config.toml
model = "masked image model"
dataset = "aerial photos of the United States (SatlasPretrain)"
train_examples = 101725
image_size = 64
crop_scale_min = 1
horizontal_flip = true
translate = 0.06
method = "simmim"
mask_ratio = 0.75
loss = "l1"
arch = "resmlp"
norm = "rmsnorm"
norm_position = "pre"
activation = "swiglu"
mlp_ratio = 2.67
parallel_block = false
dropout = 0.05
inner_norm = false
moe = "expert_choice"
num_experts = 8
moe_every = 2
expert_mlp_ratio = 0.5
experts_per_token = 2
shared_expert = false
patch_size = [8, 8]
conv_stem = true
layers = 14
width = 256
residual_init = "none"
optimizer = "muon"
muon_scale = "match_rms_adamw"
lr = 0.0034
momentum = 0.85
nesterov = true
orthogonalizer = "newton_schulz_5"
adamw_lr_other_params = 0.00086
grad_clip = 3.0
steps = 40000
batch_size = 128
epochs = 50.3
lr_schedule = "step"
warmup_steps = 8000
weight_decay = 0.03
adamw_weight_decay_other_params = 0.05
Rows from block 11 of a small masked image model, named by matrix and row number. Rows with one number within an expert belong to one neuron, the router's apart. Each number is 128 + 32 x the weight over its row's rms, rounded and kept within 0 to 255. All counts start at 0. Numbers have three digits each.
Before each expert's rows are labels from the 100 images, of 14976, where the router gives the expert most weight on average: "top examples" is what is common among them. Only what is clearly more common there than usual is listed. The data: aerial photos of the United States (SatlasPretrain).
# router: router (model.blocks.11.mlp.router.weight, 8x256, trained with AdamW), inputs 0-85
# gate: expert gate (model.blocks.11.mlp.gate, 8x128x256), inputs 0-85
# up: expert up (model.blocks.11.mlp.up, 8x128x256), inputs 0-85
# down: expert down (model.blocks.11.mlp.down, 8x256x128, transposed), outputs 0-85

# expert 4
top examples: crop field
router.4:093108129168090151120151120136142104148126103125146196049171120136107127127096101131114104089165068076098111161119125140158166151149124124178128152148130147120106129169120135153070059147092110102145150128114086159176156137112108142134101113119107125228135157
gate.0:142129082123177104069060147109106193127131102130130242113121107062122149112119107100103110129106087130133114111166156184152100057089154131187056139122137171192166149144112081158130149132126141100167142111165139155099132116144145120126147119116111019128137104
up.0:171117124154142090162144158115131220070147129101126194121141145128153145130194163122148149109140067112114173141144170078155105144158141110105072084141095191200152157120148093116086160132187119120189130100148120204103099117161166105104157128103119108149104146
down.0:102164134172099174171068098093097095154133109134093138161188149089104144040147108116066117138147180218133148123101089182094187083110127131087127168121128101102175162128110104153124158132044129104125144104137128128123166121060154140133099109087169137168125133
gate.1:115144245132150118108077113092111145138115068108128108138132117101145146158152136094172118119094141194141153129124148124154157110090148152151132158139134113088135133084131123130156117111071118165149143123138147112145165119073062104117125094124128146116126072
up.1:088137157127115112146093064074149137138179154110138109107098147166122148104169125149111102179127163149143107131141135076188123108130167124147181126075169123100100123161190107127104100095137124141121088123041170148089147109170124097148123181147152141087112072
down.1:150165091070167105036114154155141190097109139173146134173137139097177162162093106146141111149153088095132105106120116166112096172101135083126167122122081147098081081044214121129143116170155123188133118163125096167129063098137154132106142124178163105142145150
gate.2:069144121148117127120097217131159146145103162087114091131135084134134155132158116074134083123098108083202163121097104140146125104090104114109151109208141119098139122133069063116097088155141109114144166131221174111101109111167088157102113122127111116167139140
up.2:171140088159129123102132060139084131148131122160110127147102182183110119125158129175146128146209149195114113130175157090142124200153162125194086091117098093099161099094173177157088163088152099114096154142112067159128187152101172089093105155116151147100102100
down.2:091102075113175136104129109156152186155120081120114111143115111207127128100181157154124085132120087143094116146172129093131191162099128086057036139140132158082086126139095144150139117113117174132115121128018156120170115131115136125159079147101091121132187082
gate.3:152162166116165115141119114121130075129105148205094115164088111128117136115125077146091135063093169137141020080115066105173103109129161152158100116126089114113091149171122083136168114112162182128144134083100140111088161092133161178159147153136083151098139108
up.3:067139133099132119165116134152093100035164142113088111177128108119183105110091120139083107098211129122097152159149114144130138167100096111128069105155090173097070090101183128203123120126199137107183059146152202064147115122112086124109164142186165132123169095
down.3:160166179067151161190133065110140086129133206120073154208100124133109124190128089121142129135109112134149102134145080172153170107095143172114096134175126142134091128109166148123186144114201168089119106101132071107126208122072115155097142124104169145126163099
gate.4:091141196139153140141084070199142106157127137139145066135137160132153155190155124035116129156098120122048124139080121125078150096109145129102122144173163111140118109098172109122125110132073141107139130177131073135147253161176104144137144133086127124141154086
up.4:166142161068151115108126149139121157161145086098128112187130186139155132091152116059159126148081162126158131120129122163128099128126193118150155163139115138128173134114142121138150129134203169079107127127090208157087098160094096095128187146111080063095152148
down.4:191206105093140157222104214121108122129108149158136132106140116100129063081141129118206075133157124139139152127125129115119063146115134148039134176112081147165093100148104089097130119099114126144125112166147166088094097082107158117142128184169156090196123160
gate.5:177113165137144146130107127147138163187134143099143135089072117091110095161202202112113186125119139098114114121098176132158195098081118162130151157051138111080130093092131219099153160169182132161114106153106135149107135151110094135158113134142103093148114128
up.5:148117109134082096165136139115071121145137141138156035091134149115117193148134169129165101146109157108185155141140123093106093177166135187127094162160097181149163117087074146174123140143147100147168118110172143109135155140142122158135113123165117157144173110
down.5:096132210162167199170121155095193098148186089107084160125104131125171092133118113155093185118128113156090075058153153132189136102142129120094135165084153109076124120161145092132141081112060179108138186142094181153157128144128155102122124156120069133105081100
gate.6:085098143098106101057155132087117125156118158125100122121079121205071174105108143131106088136106135144048133108137127131144121141173148060166179105175099105069108130146091138096117143106133116120103132095132131081092149086143058079110185141112144086123107199
up.6:079123052138100099132139136079116108134112133142130125108131102121101170135043173156165100149134092043170098120092097135148077126072139062189081091127115111145113152128101063112113099155130160066132094076155149110124134133121125073092156139102150094130064194
down.6:131166172176124189172135075147125127165127128140156083055130120086152140048107161168153174112185138122161082120143105087134117147146141159133098142119154117214129149086145140158113126147107103051123090097128122136139084176156155155125138162134063123136159162
gate.7:059124177155145095105160159116103161119117112132196127126168136086117136092126080148081113126153107110111105089091158155175116147078137157128127154094201150178119139120133098110106159081124156160087132182101140135154050095112092140053180117164120158078143124
up.7:097199156137155136096157126123114166113088089101152169127134119121109138130133107074132124117182130157146109106132150124125099123095154108129072176069189131213119118148147093119174168148108119150092147185090082137140067100100079094013153159183109144142124104
down.7:184173134113192087087113124130144130160110097112139160145122141137121110197153123109082113122128096127163102111151123122151065157135103181164071120138175132206134087172137165165151128173111158123073089115106101200055144113107126119090142122141118197153136096
gate.8:122151121163116132058166105077174165089107100143162135131131122116138111128113109089102121096163120207132095118098105136160168098141165123135158138150148096083096186138200138192095100118085098130113088154093098131078135130135154085145087138123032145143142118
up.8:155157119109108143185092155164052114111154163094170138142136124161166068113117134136103125148102123115109147167136120178109121143143134106064113119077150162194142081122073154076124169140139172130123142109178203157168142128139173167160218137090194095187182100
down.8:113125113172156104128187064109110127113112103129120068101127143102107127145138096130100086107120138158113100096120118174111117196172131082113129093141098077086121139170166131157102116105073146079126084123095111093130174108109125073154107114118057177113140178
gate.9:174140119100155132154135133036106143068156152101052127106106122142137151077124149167192104144108174090143144114104119083095154116064142111095154154166118118121146152143141130085121117132167160172112153139076085152154130042148147096109141129189109117103121133
up.9:114092123127102087095082128140120110179111135161134087167132157124117149142063146162172137163086090120126157116113132132120098115177113112179073093085132191086086127161095105158146186130120125091101066112169212137163122197136099109168142129102174149166144112
down.9:148143182152150162202146102143025137119101136099128105137143145128081078137100165117091146183130142139159153144111168135082173085140131173115132153148068070132109074157114131160097083110122153184145180159118143109150096099139128072096142122088079142115141169
gate.10:153106136123138122186166075147085140187124158097138134116116165129056156152119114143167137114126115116139057145078143126105146162113129136144077126133170161146119161126114036111127102155067037122167087115125180064059080106128060167191129107138141161138129148
up.10:187102067196154150123090147139140105080109136170119103146097079112182150118116139152139074155120101110120183114165138078064132134169142114140134124106124148116115115111139157137170115156075102153096162150137158175132138126108131109187144116127101104147131177
down.10:152123132116107131165155125157092114157139085108134129167181181105118147117154164129156096125108114185113094127118136143125145099116150130153118113121105131145173138097113111136135108092102098132145103151184132057075103122124148145201166120152146146151116175

# expert 6
top examples: building
router.6:160122173130147089089081163097098127141097122146112073180161101089118131125119168148089154147111126178154132102122092110136146067134154117126163167140081095114083079126135149147204181142145170117103152126132142123124110046113104083088142078179118193118142086
gate.0:163120132095109107130126120127123162135131075110134101091099156119203121098111145173160103090134146116023143153113164099125194158143125103152132133109117077144132125097114140146128114119100102159135129124160141140100187179198167103164196151107166105124126155
up.0:113135121118042082103172116084133182114130089116132072077122124155104139064113171114154152145088107184093158139113126092124168114148134153128124073124111096159103119112090099137128132106110157111142087117187164126136110154135141122109167107088144109127089154
down.0:132159214119199147160089172152116106110171112161086155073081159111144167126139135142175140094136196118149071093142097080139159050125159081107138133129140119083088131136065188133146111177128105189120104146153173145058129186133160074127123156126124138149141155
gate.1:115098096156180172102105156150089149110133102152097135085121081184211155157144117080134153139096081140149075154175135097155083203181113142177139082130146103083148198123096077110094121091155060169165168156121086137116156109135099152148083072120082130116111135
up.1:083037116167097169096164148118100121105139136102094136113153107178245123078109099163123136105059059055176102140137169097165076152196116123161166107117157108115170191091095099134142091091168075161177096118132090157130100127118086152137093119146140124179096109
down.1:118084177131179148130064099145191206107089135178153077135165118112171163094164093145175089108116076103152126131074127114198079118104173107115109116128111096104128154115076113137167073145120076140148131140169098121176109130123109115126100151129128093181134086
gate.2:183142189140105158150152134119113087121116126085184138140126111044118116119093095153133137101167137099165110098115164101102172111147192078170135185183111130152122103136125078114105164091189132080086163062128112137184084103081154097116142135138167150124082181
up.2:121047110089060127155114085102154093154192190142080157139134072092110159065121121138104142079096136136152114151096144133141100127150130178151129137093121170107112131152118129108144113203113052152157143127141118084069110130126131137160089084130071110121180139
down.2:094079164154115119147145101132099156076155197103115132074112099126138204201116179138153156149179074117116130110101125097166151108129178121120127133173128134137060151132054105128190149071194169120141122133169160137060071082152098135135113083150145107098128120
gate.3:122121111133110102152124148155126062075165165064101102095130128145137112182095204145138153101118112142121157144089145076126140100152139173096130116110113156128132120119121156121147063230162140135199106147168138125140129143100138140122115100165185124179083150
up.3:108099105093135114124117112129109084104155055084180130158135156076059176161123077116076144170109126148171120105177145158130100129101162175101079121187131120164136108141115103135124058126137131153094125145103119128155123161110076179133159090111091060128097108
down.3:136121134109144179107126105160133109115171114070118131140147157126098142174112090132079168100124141157143197058169134111154192137127140183104151114143140140173148129167128152153095079124119147118151149148143107124157124150148084152130116175091127111156113142
gate.4:167210148183150143125144079139125177079121110130151081112169150101100067149108137133129131151087150167130123160163145103125089167181120123145115108128102091105178086077114126149158090079121116106148131114182104141151073112123119094160105152107157117129136149
up.4:139112147213100054126121100081126117062142153134169121171119166123115087074082137127138137097134119199147120144125141115125085148156105113154081186107087109127114133057142064153116188156094130128116105089139090169122082086111127180091156162135086075118170101
down.4:165145049126189146055135126152122156126189126117113108095134162162168115149116122139111121096143153164095173086143123105105153097134098151168106129120131118161145134077140127146116151132147137093118150152147101108142185123143136070074087114035115110135174171
gate.5:069105106119135147092132133110161186172167045155136146152111143122158149143100133139123109108075102166181058129134157213124116118184108102151209103133129206193114147140120096082142135101091125165090123103124100149157113132147115148123125148146027116073158165
up.5:155158090162144156149132136201134143109150078139192180083126134101148145167186165101142109166255090161112097153146130112147130120180123112146042139133209136134087128134084114079088134113098154123179127120151153114154164155155149115119098057128062160075117134
down.5:147113110128083157092138185122174124170082133114141123066171148140156101056167146104060148103169137112110093110123172100136168140135179093155129158113131133117167141140131169109141143094090143141108116139132099134109118130139157103104109127132070149134194127
gate.6:191124123088196179120095132130110129119140106172163120104166134138161148179127145164177156140152090193123151138123119158107133154151167118171103152120058094111091144079132124140127072136115090238074110116112134148125180180222170096138165095124112152125096148
up.6:123142148096129126140153163169109113198170121103135099120134129104128122136122118122022151181096143162092183104126105135164011117114069144076139095122094108133064137120159154143095112108185120173160135118112216127141101176088144128110148082137176142085121133
down.6:150127140118124131140092121127094179167080140124140125137119140137135136090152062158170156115152095103102138109163183125144159139110165139136137125082202155139141108158163123115164156145143151103154147112118129112121090147145095110177102149181140150143118132
gate.7:142122151136149069132144122158141078088117109122172164166129135080132135122140098044126088065112139135185100132134146132140143125114154103137106103111076134112152097175181196174085121097164135117078114137136141094133166151150098081148116147120106139190152129
up.7:167113162109060177093128110090152174173098116098141097126155136098120113162160135141060139053166130096099164146123126159141122146149150119134126103114089091128177130132089101122129107116171185160182133194130101179178121116102205156066087086066141150071194088
down.7:077107132094046131142084145129125147124171128120098186100125163130148151136151099240097113090145101150113142147155141135144117114150103064140095112142117174102175108085099134071178148125190193082196120111088158143180172165104126128078149101161142141115157129
gate.8:191135120141129123110065130131119195134141145081132100126083139145122112088141157160134165149142174065149115124150139139138131087140129099077177156091131129090142127125150095131156069071088150140124111135100136129192077171159141125140136114124161124079086145
up.8:154133121115116183137116113141115116178152047175111107124178125167115160100087094101129085136110122126106119143132029160128168139108146106140114174112105179135172107172120168147110122123081160137072162097171150134041177138132119145147107158102068143161134106
down.8:092094078088137125133158187150087194109128107107130174088066113119143081116086083092140098128140158157186116179091145060140171077131179147095110187180158115117099116130134159125139176137107155098088141145095129091160145088114129120134137103067157100215169146
gate.9:162133107142120125104205124102124114083161114085113117109154152134110119134089095142159108136079047154178093118092129069173132083143100150119145142147086099173121107102131122081221122116122138081101157096171121155149147126113069127164178183165097110134146159
up.9:134117168150171157136102118135132111158112170155150075151105125168159133148163154129066164098172209111082109160128117155088105139140102129181084098095120116151119151096099078135086133104169118164186128100116150132137177111155148116112100124094142122101153126
down.9:140098174114217113139131070181105153130130081135107101122105117128137119147119172160147125109119147113138081065101130149182132144117140137125129126136135163087100115125146120109120108115108119159113155088131110143115091107152110136084167081144114125177148112
gate.10:136167115179165121124136120143118151099110029135169106137134139050123074137114158094140107111125122146058098119181129135076106119114135077089098179142136112064129104135142082126077155141187153098139143113126125148169114186136164133064172185125143142132119128
up.10:119121144109177170109151128158117108153188109143098091067147129145154128131104105150155155189124096138146132157124085101093134165116106129099125101106128157123152133137108139184131161165131110113195088149087088111138149127142093154076161159093139091108146126
down.10:117085144132110133144120138128129174147093167119135092159098120144138151112122145120166069074141070108099095112109174128167150131184099152086129108141143147125106164086127135100102080095123183118162111196141169147132139120115095104186126069165122133177156124

# expert 0
top examples: crop field
router.0:114143070082128134156113155187142127098156155136116111075130180085114136163072125155162136106108131094045096157136097164080097192132117102111168047097194156182163183093168066134131138119168085137128096099126120093146133150169108158181129143124124096133123166
gate.0:131153124104100128128121122110159047183152091134171148138073123190141066146133153087112207109149122085142154138110147161068154148146164118127124124113133084160201125135124163133125132167201132117156098154046178095151069115119106149180140105115125169120159131
up.0:127134071154124105155077133132106139134102142129133070142180090162141115129112126160137123099058140144105150126124120093148140172039241107129107202184153170115091124125166101106185150118130129143123119096126120126108161154125103102109093114162187136129135165
down.0:109115185133096076136163104142123153112130111141127092169175166128129122124166121137070154113110083141110157112100131128162077155121132122124146152099077081137116081147164106171125187093117097081116158076108144119114088130145147162147178132095107105166109142
gate.1:095048104185130129127154140181132160147128124126175151121117122154154150129176141209151069170108101112087102130137115099062143116129110119141130167099100180116121167099117149151110112057028146086121108125133087085100080155072129094137133163157151152145112119
up.1:137137127103101168173141149099153107131121092164123120103095120146151128166179135140120127160138102208173170147172202145167148181111171122095093096098137109141078158110114129132147121175076116177141142161149117104022170115061147121169117050109116107125135139
down.1:091127154191117082110125170136110116187133097197131130155058135128105149153138131148112118138126094099108110124134088131203076128131164087115100153115103179096092140106087128108152104125062115138168105144104057130029110117143141124145124162082098154205113149
gate.2:134149105163163199150139096104142077181167148196188108178109148142135130137159085146089106099129175150127082125089150068066143088072175121107127128125133073164136050139136088156120108149149099102163115138173111134127175146135160129199134121137106141121131118
up.2:113121171130133131086121145144154144091171147102108120072161138105090158123129097082156168207098107078171093096099083106169126124121087146111134077155115193082091189177155149128095131133148144175154133139102148112111104137120125109027110103087164144135092114
down.2:138185116108129122103144201158137083153148097133188091208159125127148155123155049129178154122113093143102137151100149101128133133137149148126123124116107134150147122089134074133134181150194120068184123184188097087187168138087143157159127111105144142156106146
gate.3:099107112131138160119095123143077130154149139109141117139137080056114122161128089088094139155137095166140120121056047128104103151122160142113156080141133073154171105128126127125110148134190143051133132175114117135183108097089143114152062102152131132146130063
up.3:111154108080107137160098164128122136167145097095080118141170116088095139155164139093164160135162069153176147136086081122137111139118115135140141090100133138165147109094139106095148133095173110135101135156135106121186115087071140108156089099189122127121133073
down.3:098076140107149093142149142097179136139112115148107132089150136176119139149107174176160107144114177120107130169097120143088146079150137137130132119163154148117146185183195156156140115191069091175118100131129101074207098127076099175119130162181183105131160103
gate.4:106131077099115072118141183115128126087146135106101130113094091141182120127131141182146109104184129158169142152111126132216119107122133088064107136108154131129117145054119111098186127111099174149133100126154117142184131130132103102183091140115170062125110149
up.4:086182037157163104138138150130129163126146128157101096123111109088168118135128196168118162136165132167191151118149121135166124115108177114060182141099148149137097087117142121096099140108076125130140145103136069093131152166169161117184123163101145099049126197
down.4:092051111143071098115103110126142107148076128095142053073088173168140125146149096078131088126091116135072120132190172135145143095130130114185129146121149131087141144140097159138159116125175099097119115133134184132178127119131109165099186087114109126217156103
gate.5:150111119116012096089139128121143158148114144164121129136089138111158118155120104136163177114125097255111103097089145117147107121148137144132159130113153113166100111144140138135129123197091113104116084140114118218160102148126172140111091177168103107168157084
up.5:095140168154095127143055105039108186115083109102136100149141178123102090025114120128070111147072134144125188154086133168197126149143123117126100136123123149107113120131111177157136168123162119081108160131112091073153083149068128116141193148127151133161148130
down.5:104154142123159146146093121127120046149192118130164164075197149147137177213124166078204099109108147146116123128101133119087103100147126131127148115167154095145089156132115091126143158130098079205121134121173192088050174138195144115128115138101140140074114158
gate.6:151155079114108135130077158109138090131134147178098042125137166103132122181197112097124207067092170094139141135167146170127067088122173109112185130121135169122130173130133114125142108137183096195096122131133134111144141124201111115138101101135128110132137108
up.6:157116128147074103149087119158153121090115140167167024101179221153168152135186073096152163155088094121162072140175140139138060109118152117108115171098092129087089143133120141138066124132121144148168171117107134163128161149136108144118104144103123195122151096
down.6:099120110113056142108139104133136154165126053105079174185165108123115157025086083110107118143159152138126125120169152135210125185112136156072151094137115142117188122176097112110167123128189107074152173140192180111177135129082087072114140118085100155084160111
gate.7:129186154145149112121095077125144094116140175168099180119121152161118114075145105196088171169129116135093176110115121156070091127130089099116138122132162102164127089124123104143083174144149131135112121146163138131111134143032132113132129076144135211129107060
up.7:102132159109138085146132151194165121119114149148107102131093160157146126095119127218099181180158112085111172096144093137083112119138090120128110103176148089134164125099093110170086174141149151134133093170151072137159139129109102130127098110107099191098128077
down.7:111128130134191152131119200128084101144114150085157125136120093131196066110078127109079116092106127095129133112152128071170107048094134115069071085081079124132118107106136182117141152128112147124120103121108061112162148163145157153107107109135122140085143104
gate.8:155155096108165115144129136117131121138145112111156169176123173123135147118103140114112151109137126114121157081014121155207122088174129117110142125147138122113147090172139106170151162138108139099134182133137132219142115142104128094106180173126118097146075119
up.8:122150159144113093106151169121097102140101135146207123158133163148145099163115128150098123181129161075176106119076175118167171131151110116135119173153160130069116120161115168166130123138132127117119146145155163230106155138114125117110146148137137129122081139
down.8:132173107156146092155154198154148104152078109140172147127158099145123101077156132098089196136110057118063133165095108089145098162143097110119132131131154080143121145133171155155163140136084139172150089149120069225152181116111169120128162170096102104178082118
gate.9:132182172196092126122092162209128059162130229107116144146147094104148126055131121199102146134159083129153125115178138138098131131098094128164134192131140158149138097127126129177110132143188169156133127090157067177128152144129101128071132139145175117103160188
up.9:117100056115112141149185069071103134116148095160111132118096119148079130182111159072134133128097123176151165172096124150191127128131175131136060104158118066123108132090129119166141133150122163121150072134115142151097142142093128132133152131118119148149114094
down.9:135144082123202139154146104099110137114149180112111097120111125146153142100099119134120077146137115154131129147174160133145155110143121180114122119152093106086116141143066149126104115111244135156131091115107077064148099150095134149082126152117133115169118120
gate.10:164144215086072100135141164145097123108131110166104099092094079115108115087168083134091207186117098104153179130154137129125134091152138101063085135121152134094050143161104203133154115139172122174167161150147157176124181102130121117198168169126160149036118069
up.10:159118125159106093169169103116085106107110137139153124163149101151113142178147177130192162167124124181111079113109094160144141155117149092112138164135109123079094147166099140129152130162014115063148165140166065132163120131097125140146139074154118123106112114
down.10:146107079111069126183111158166111135142085109097130136168182129143055133176166105132157143139136131137093096150079167146119102203084096191153146196130100102117137129114124122069137150137099179127113097159097093170137143112168167188195116104074109095124101099

# expert 7
top examples: crop field
router.7:059090182107115127096192151084098124093156065150127170149147090143142132154223112121137104123166080127163131137099176152178163175159066177114109192132089153112166104144134095103083101181094148150117145123116056183153115165120107106140115100118154166164104104
gate.0:127113193125116118125154134172169129152199143156123147126113117173120133138100088155110126093034137197111076154161124099094097071106120112129138101116059111194141136158113157164118162145153084122175104115191132139161125072182155117130161131168155151132093104
up.0:097086150139111103155090090125144115235158129102112154171095050202102136091124092085040108130059160095110130170141134093142134105088126132161110090127079137147135140125179169124060142128136114170162172163217183056139162105148165117109167148116144115167140137
down.0:136119060160139142108109159138112120116121099144134097128146187087127132095115141098145177128092075066147072132089124099148086123167182168148192153118127136095142098124145123130178093137127128152111055126129115127106164132114080082078102166133157107191084143
gate.1:149106148132160102109185151056060098153145124114169095112147136184124102174086088170116116134156113089156113160138175108159171114095093091120126133141196093143184180087131084126122099138172125131150193157151156146174166129125118097144126133175087125106120056
up.1:151147071168173117157124166068099191135150144126139091117127098154109087112117089214115141155153106132132115146123141135134114157125100123134180126130205114128184133030151095142154107172164075127159157150156141171200185160104107115120088145148114153185088120
down.1:149101120096123156181135128192122175121105137111155153168095090096113162079153131135148094157139139085085189162123103127095123188105174151143113129162117173174101106103055138105134125144060152106100172152090068163120151074219120139138100113124133127137128142
gate.2:133125145157130138086117126145121109133086080132154041142079128078095141079090094143062141140161123163126119078120118124120182066104130136189130165123068144106106095101095161167212094141132102114111157122161205126109129073143133133058115159155131113172133147
up.2:159119147178148115165114142209150126141104148145118065098112127173194115167082131156115080111080168061090153155147124149081064145147115151128168132091208121157157101142075183144078127124127167121165182155125081182123127133100156133124121129101107193139148133
down.2:092090159110098126075138163118143055076111138132134128096136195152181115125142139111132183124101130097103071106085172124092162096140149081105148092106180128088088120117198162123108148167133122171166138152105157154153152122098102146102180079126115141097122191
gate.3:141125145167108162106117123140101117149150123107103072110129088115119083126156150079074080127154120134119130149104125147160109175130089140098146160123114069125120151124115139120105096108159151122130140109155188136141082129073130128146125043112135123124175167
up.3:109143103113111099143121101135147078187131187161164141116090129137117108107092177150148158160119116187171173102121108112117124068160151136159159099127154180162148151163084114158137123132167096074153101135157097134149149166122144106081147219151061114147120099
down.3:123149141130098123114163139147138153130088150179104168183134128181094126097113072121130150132116083114108116114077115157126188159174151120138146105142157154113149166148193106149136182130174192092150121111103067155149086139131122134064093194158089149158134086
gate.4:067070101047174114097137138096042096146124103114129139104155137097127149187079151128117112185104039091127189146119139145153081132076078148112097142129085136104128163128130105135113089114131097172138177130114127113163149207149107082115127128089112135109108127
up.4:077173050173148133122103161163122182110110164111113179111107096137134136138144142134127169091144142176193156139143114183121073123149082101138209079148170144163151070122107159129136116113165110082162126133127128149080054098115150155111123164095158097113117151
down.4:117064090140073138127157098135094124128140072118131092123208157119091100112120082104135041121112139107096127100109154150120126063131125144100106152143143090119080150154121074110114116108167126171124162182147130117115151127069122096157101140114109182107161160
gate.5:153127105131143162118082094137083099140092145176163181157142165145147131158138083120124140142127133217204190125151136107067148122103109148172097137063148104153139117083101120130152136101105120164129125105195106126085149156062166172139092075083113110147153173
up.5:086093151176133162127100116145068125096124075136108154114074062091129091164081130149138098155133151195154172117149131108109151086156105096126142134119130118183160122123091142148128178083138080121127130133196175127131051130114082135210115155131140136090114176
down.5:142112118153085104091149127113136156096098113123153125113128161124163113098128063090099158119115098124158114142117125141109156133100146081146111150155164167159113152109121112100170170137124172191099145117204092183062117171181121158099124147105120132234167095
gate.6:146131138111111119138151175095105123197115106132177123109181150163145173123094109053119159091131110105106139174117133073092167149147149157137109099102117146129118151124162132114183109137135104190180113112149122131111181084097136146086157167170083143163141171
up.6:161135145193147118059125116081099163142092133131141151124077145142170138135114043092084136169083069142175096106129186064135122105136082138101093148117089124124135097165138123139117087077113142195045152187130189144147184104102107073105097120072110172129154122
down.6:222134137131184106113135113134092095096130113067107115084193166159122200136194129099174065135091151190160104130119091102104134137146158117139078125160132139133160112066130132057143151116173101170152097121167147122085124169104114131130116070171180111109148165
gate.7:078130098148117148128141131162069116086080131102146079129112113117117186096144080080160166136182074104166199142083153089101144133138109139171156098154134063156162135063145090124163133156109177190119163167155217098157147051081093132075121094164110127125159158
up.7:153159158106086131107104156187152058162075112149180152144089090103165146088104106163141138129119107134080065144108156123180110111131196088145129149114142172090146141154087174133159148136163123085167112086102106122141063152124168172109127156139143155147138094
down.7:125127144138098100156100093121133126092195156159102128109082161099086092172124159126093177114114117152165183126183142136092124148116129148113183132143134113139113124094127140137042120106134148153126124147063039135006138109144131107136127151157130187163105114
gate.8:086146059162174158112151083089151146102124132140120157099108161154119089138168137145158135134115156081168143150119128129127133108053118110158086120137163139088136117132194084163126129097115106163161120158163122161128128170113096136104166112105125151133151074
up.8:089129105137184151138148088128165158134108125132069151087110125163087093090208130186143142151169128057135177139136107117115148086125104136119140189152148109125189182113139151138107123097133110169101082126099150174146135117122054154094164145141068133125111118
down.8:149196085161092161093142115083136073101095161166151144146157154137096117179110090098140182120095166175178067105091093153105138146056138161156171121162142088095142130095128058107148164123150150112119158130113106159080128127119159145144134099118173154171176190
gate.9:159166173113071136178149076140089134110114114107160114149114173107152130119107137110192063090114151086105130146179151133102141127101125109136101091106074146126126089104059200131117133154136094067131154098128124033135120115127099081054134100101122157146114141
up.9:167079189145140130108103107121094181110104158133188160142179124129108122143154142132170115123126144142118118155129177100098158073160082146168143152104141128086157125128095110094167142145130106140126212121192108152083151133149117113064142133114128141200101125
down.9:135127138114060130137106157106108051189139141124087180111145144163135163130101154122109121123132179155150134113172102102157140110067151152120110181134161137121127111147107093108137137079152080134166097154128127142174082166157094173156081142164092149099189099
gate.10:160124198096156125106100158093085115134102141119140155129126178106136150158194149148158137123101115148124116149079167153119173201165107133151117126127136061075131170099111121084144122095090139200061173139206119205150173142137097102137090151106112093087095127
up.10:099085218135048143134100123132151113169116113142078119139093141163101111115179151087096117146108133090093102109078130130144084204164129114140116102124127115069128111090100109073113123114142113159129153161124113187165178112100131132114101133159076159122090144
down.10:118128066122204105107157047122136228114107143108115135089139143104119119151142111116081060172117148130148114132106070117108137097120118140160158109125101146156075149097126123146076120145127130110142099121120117086103011133140124140089173112129143118153133098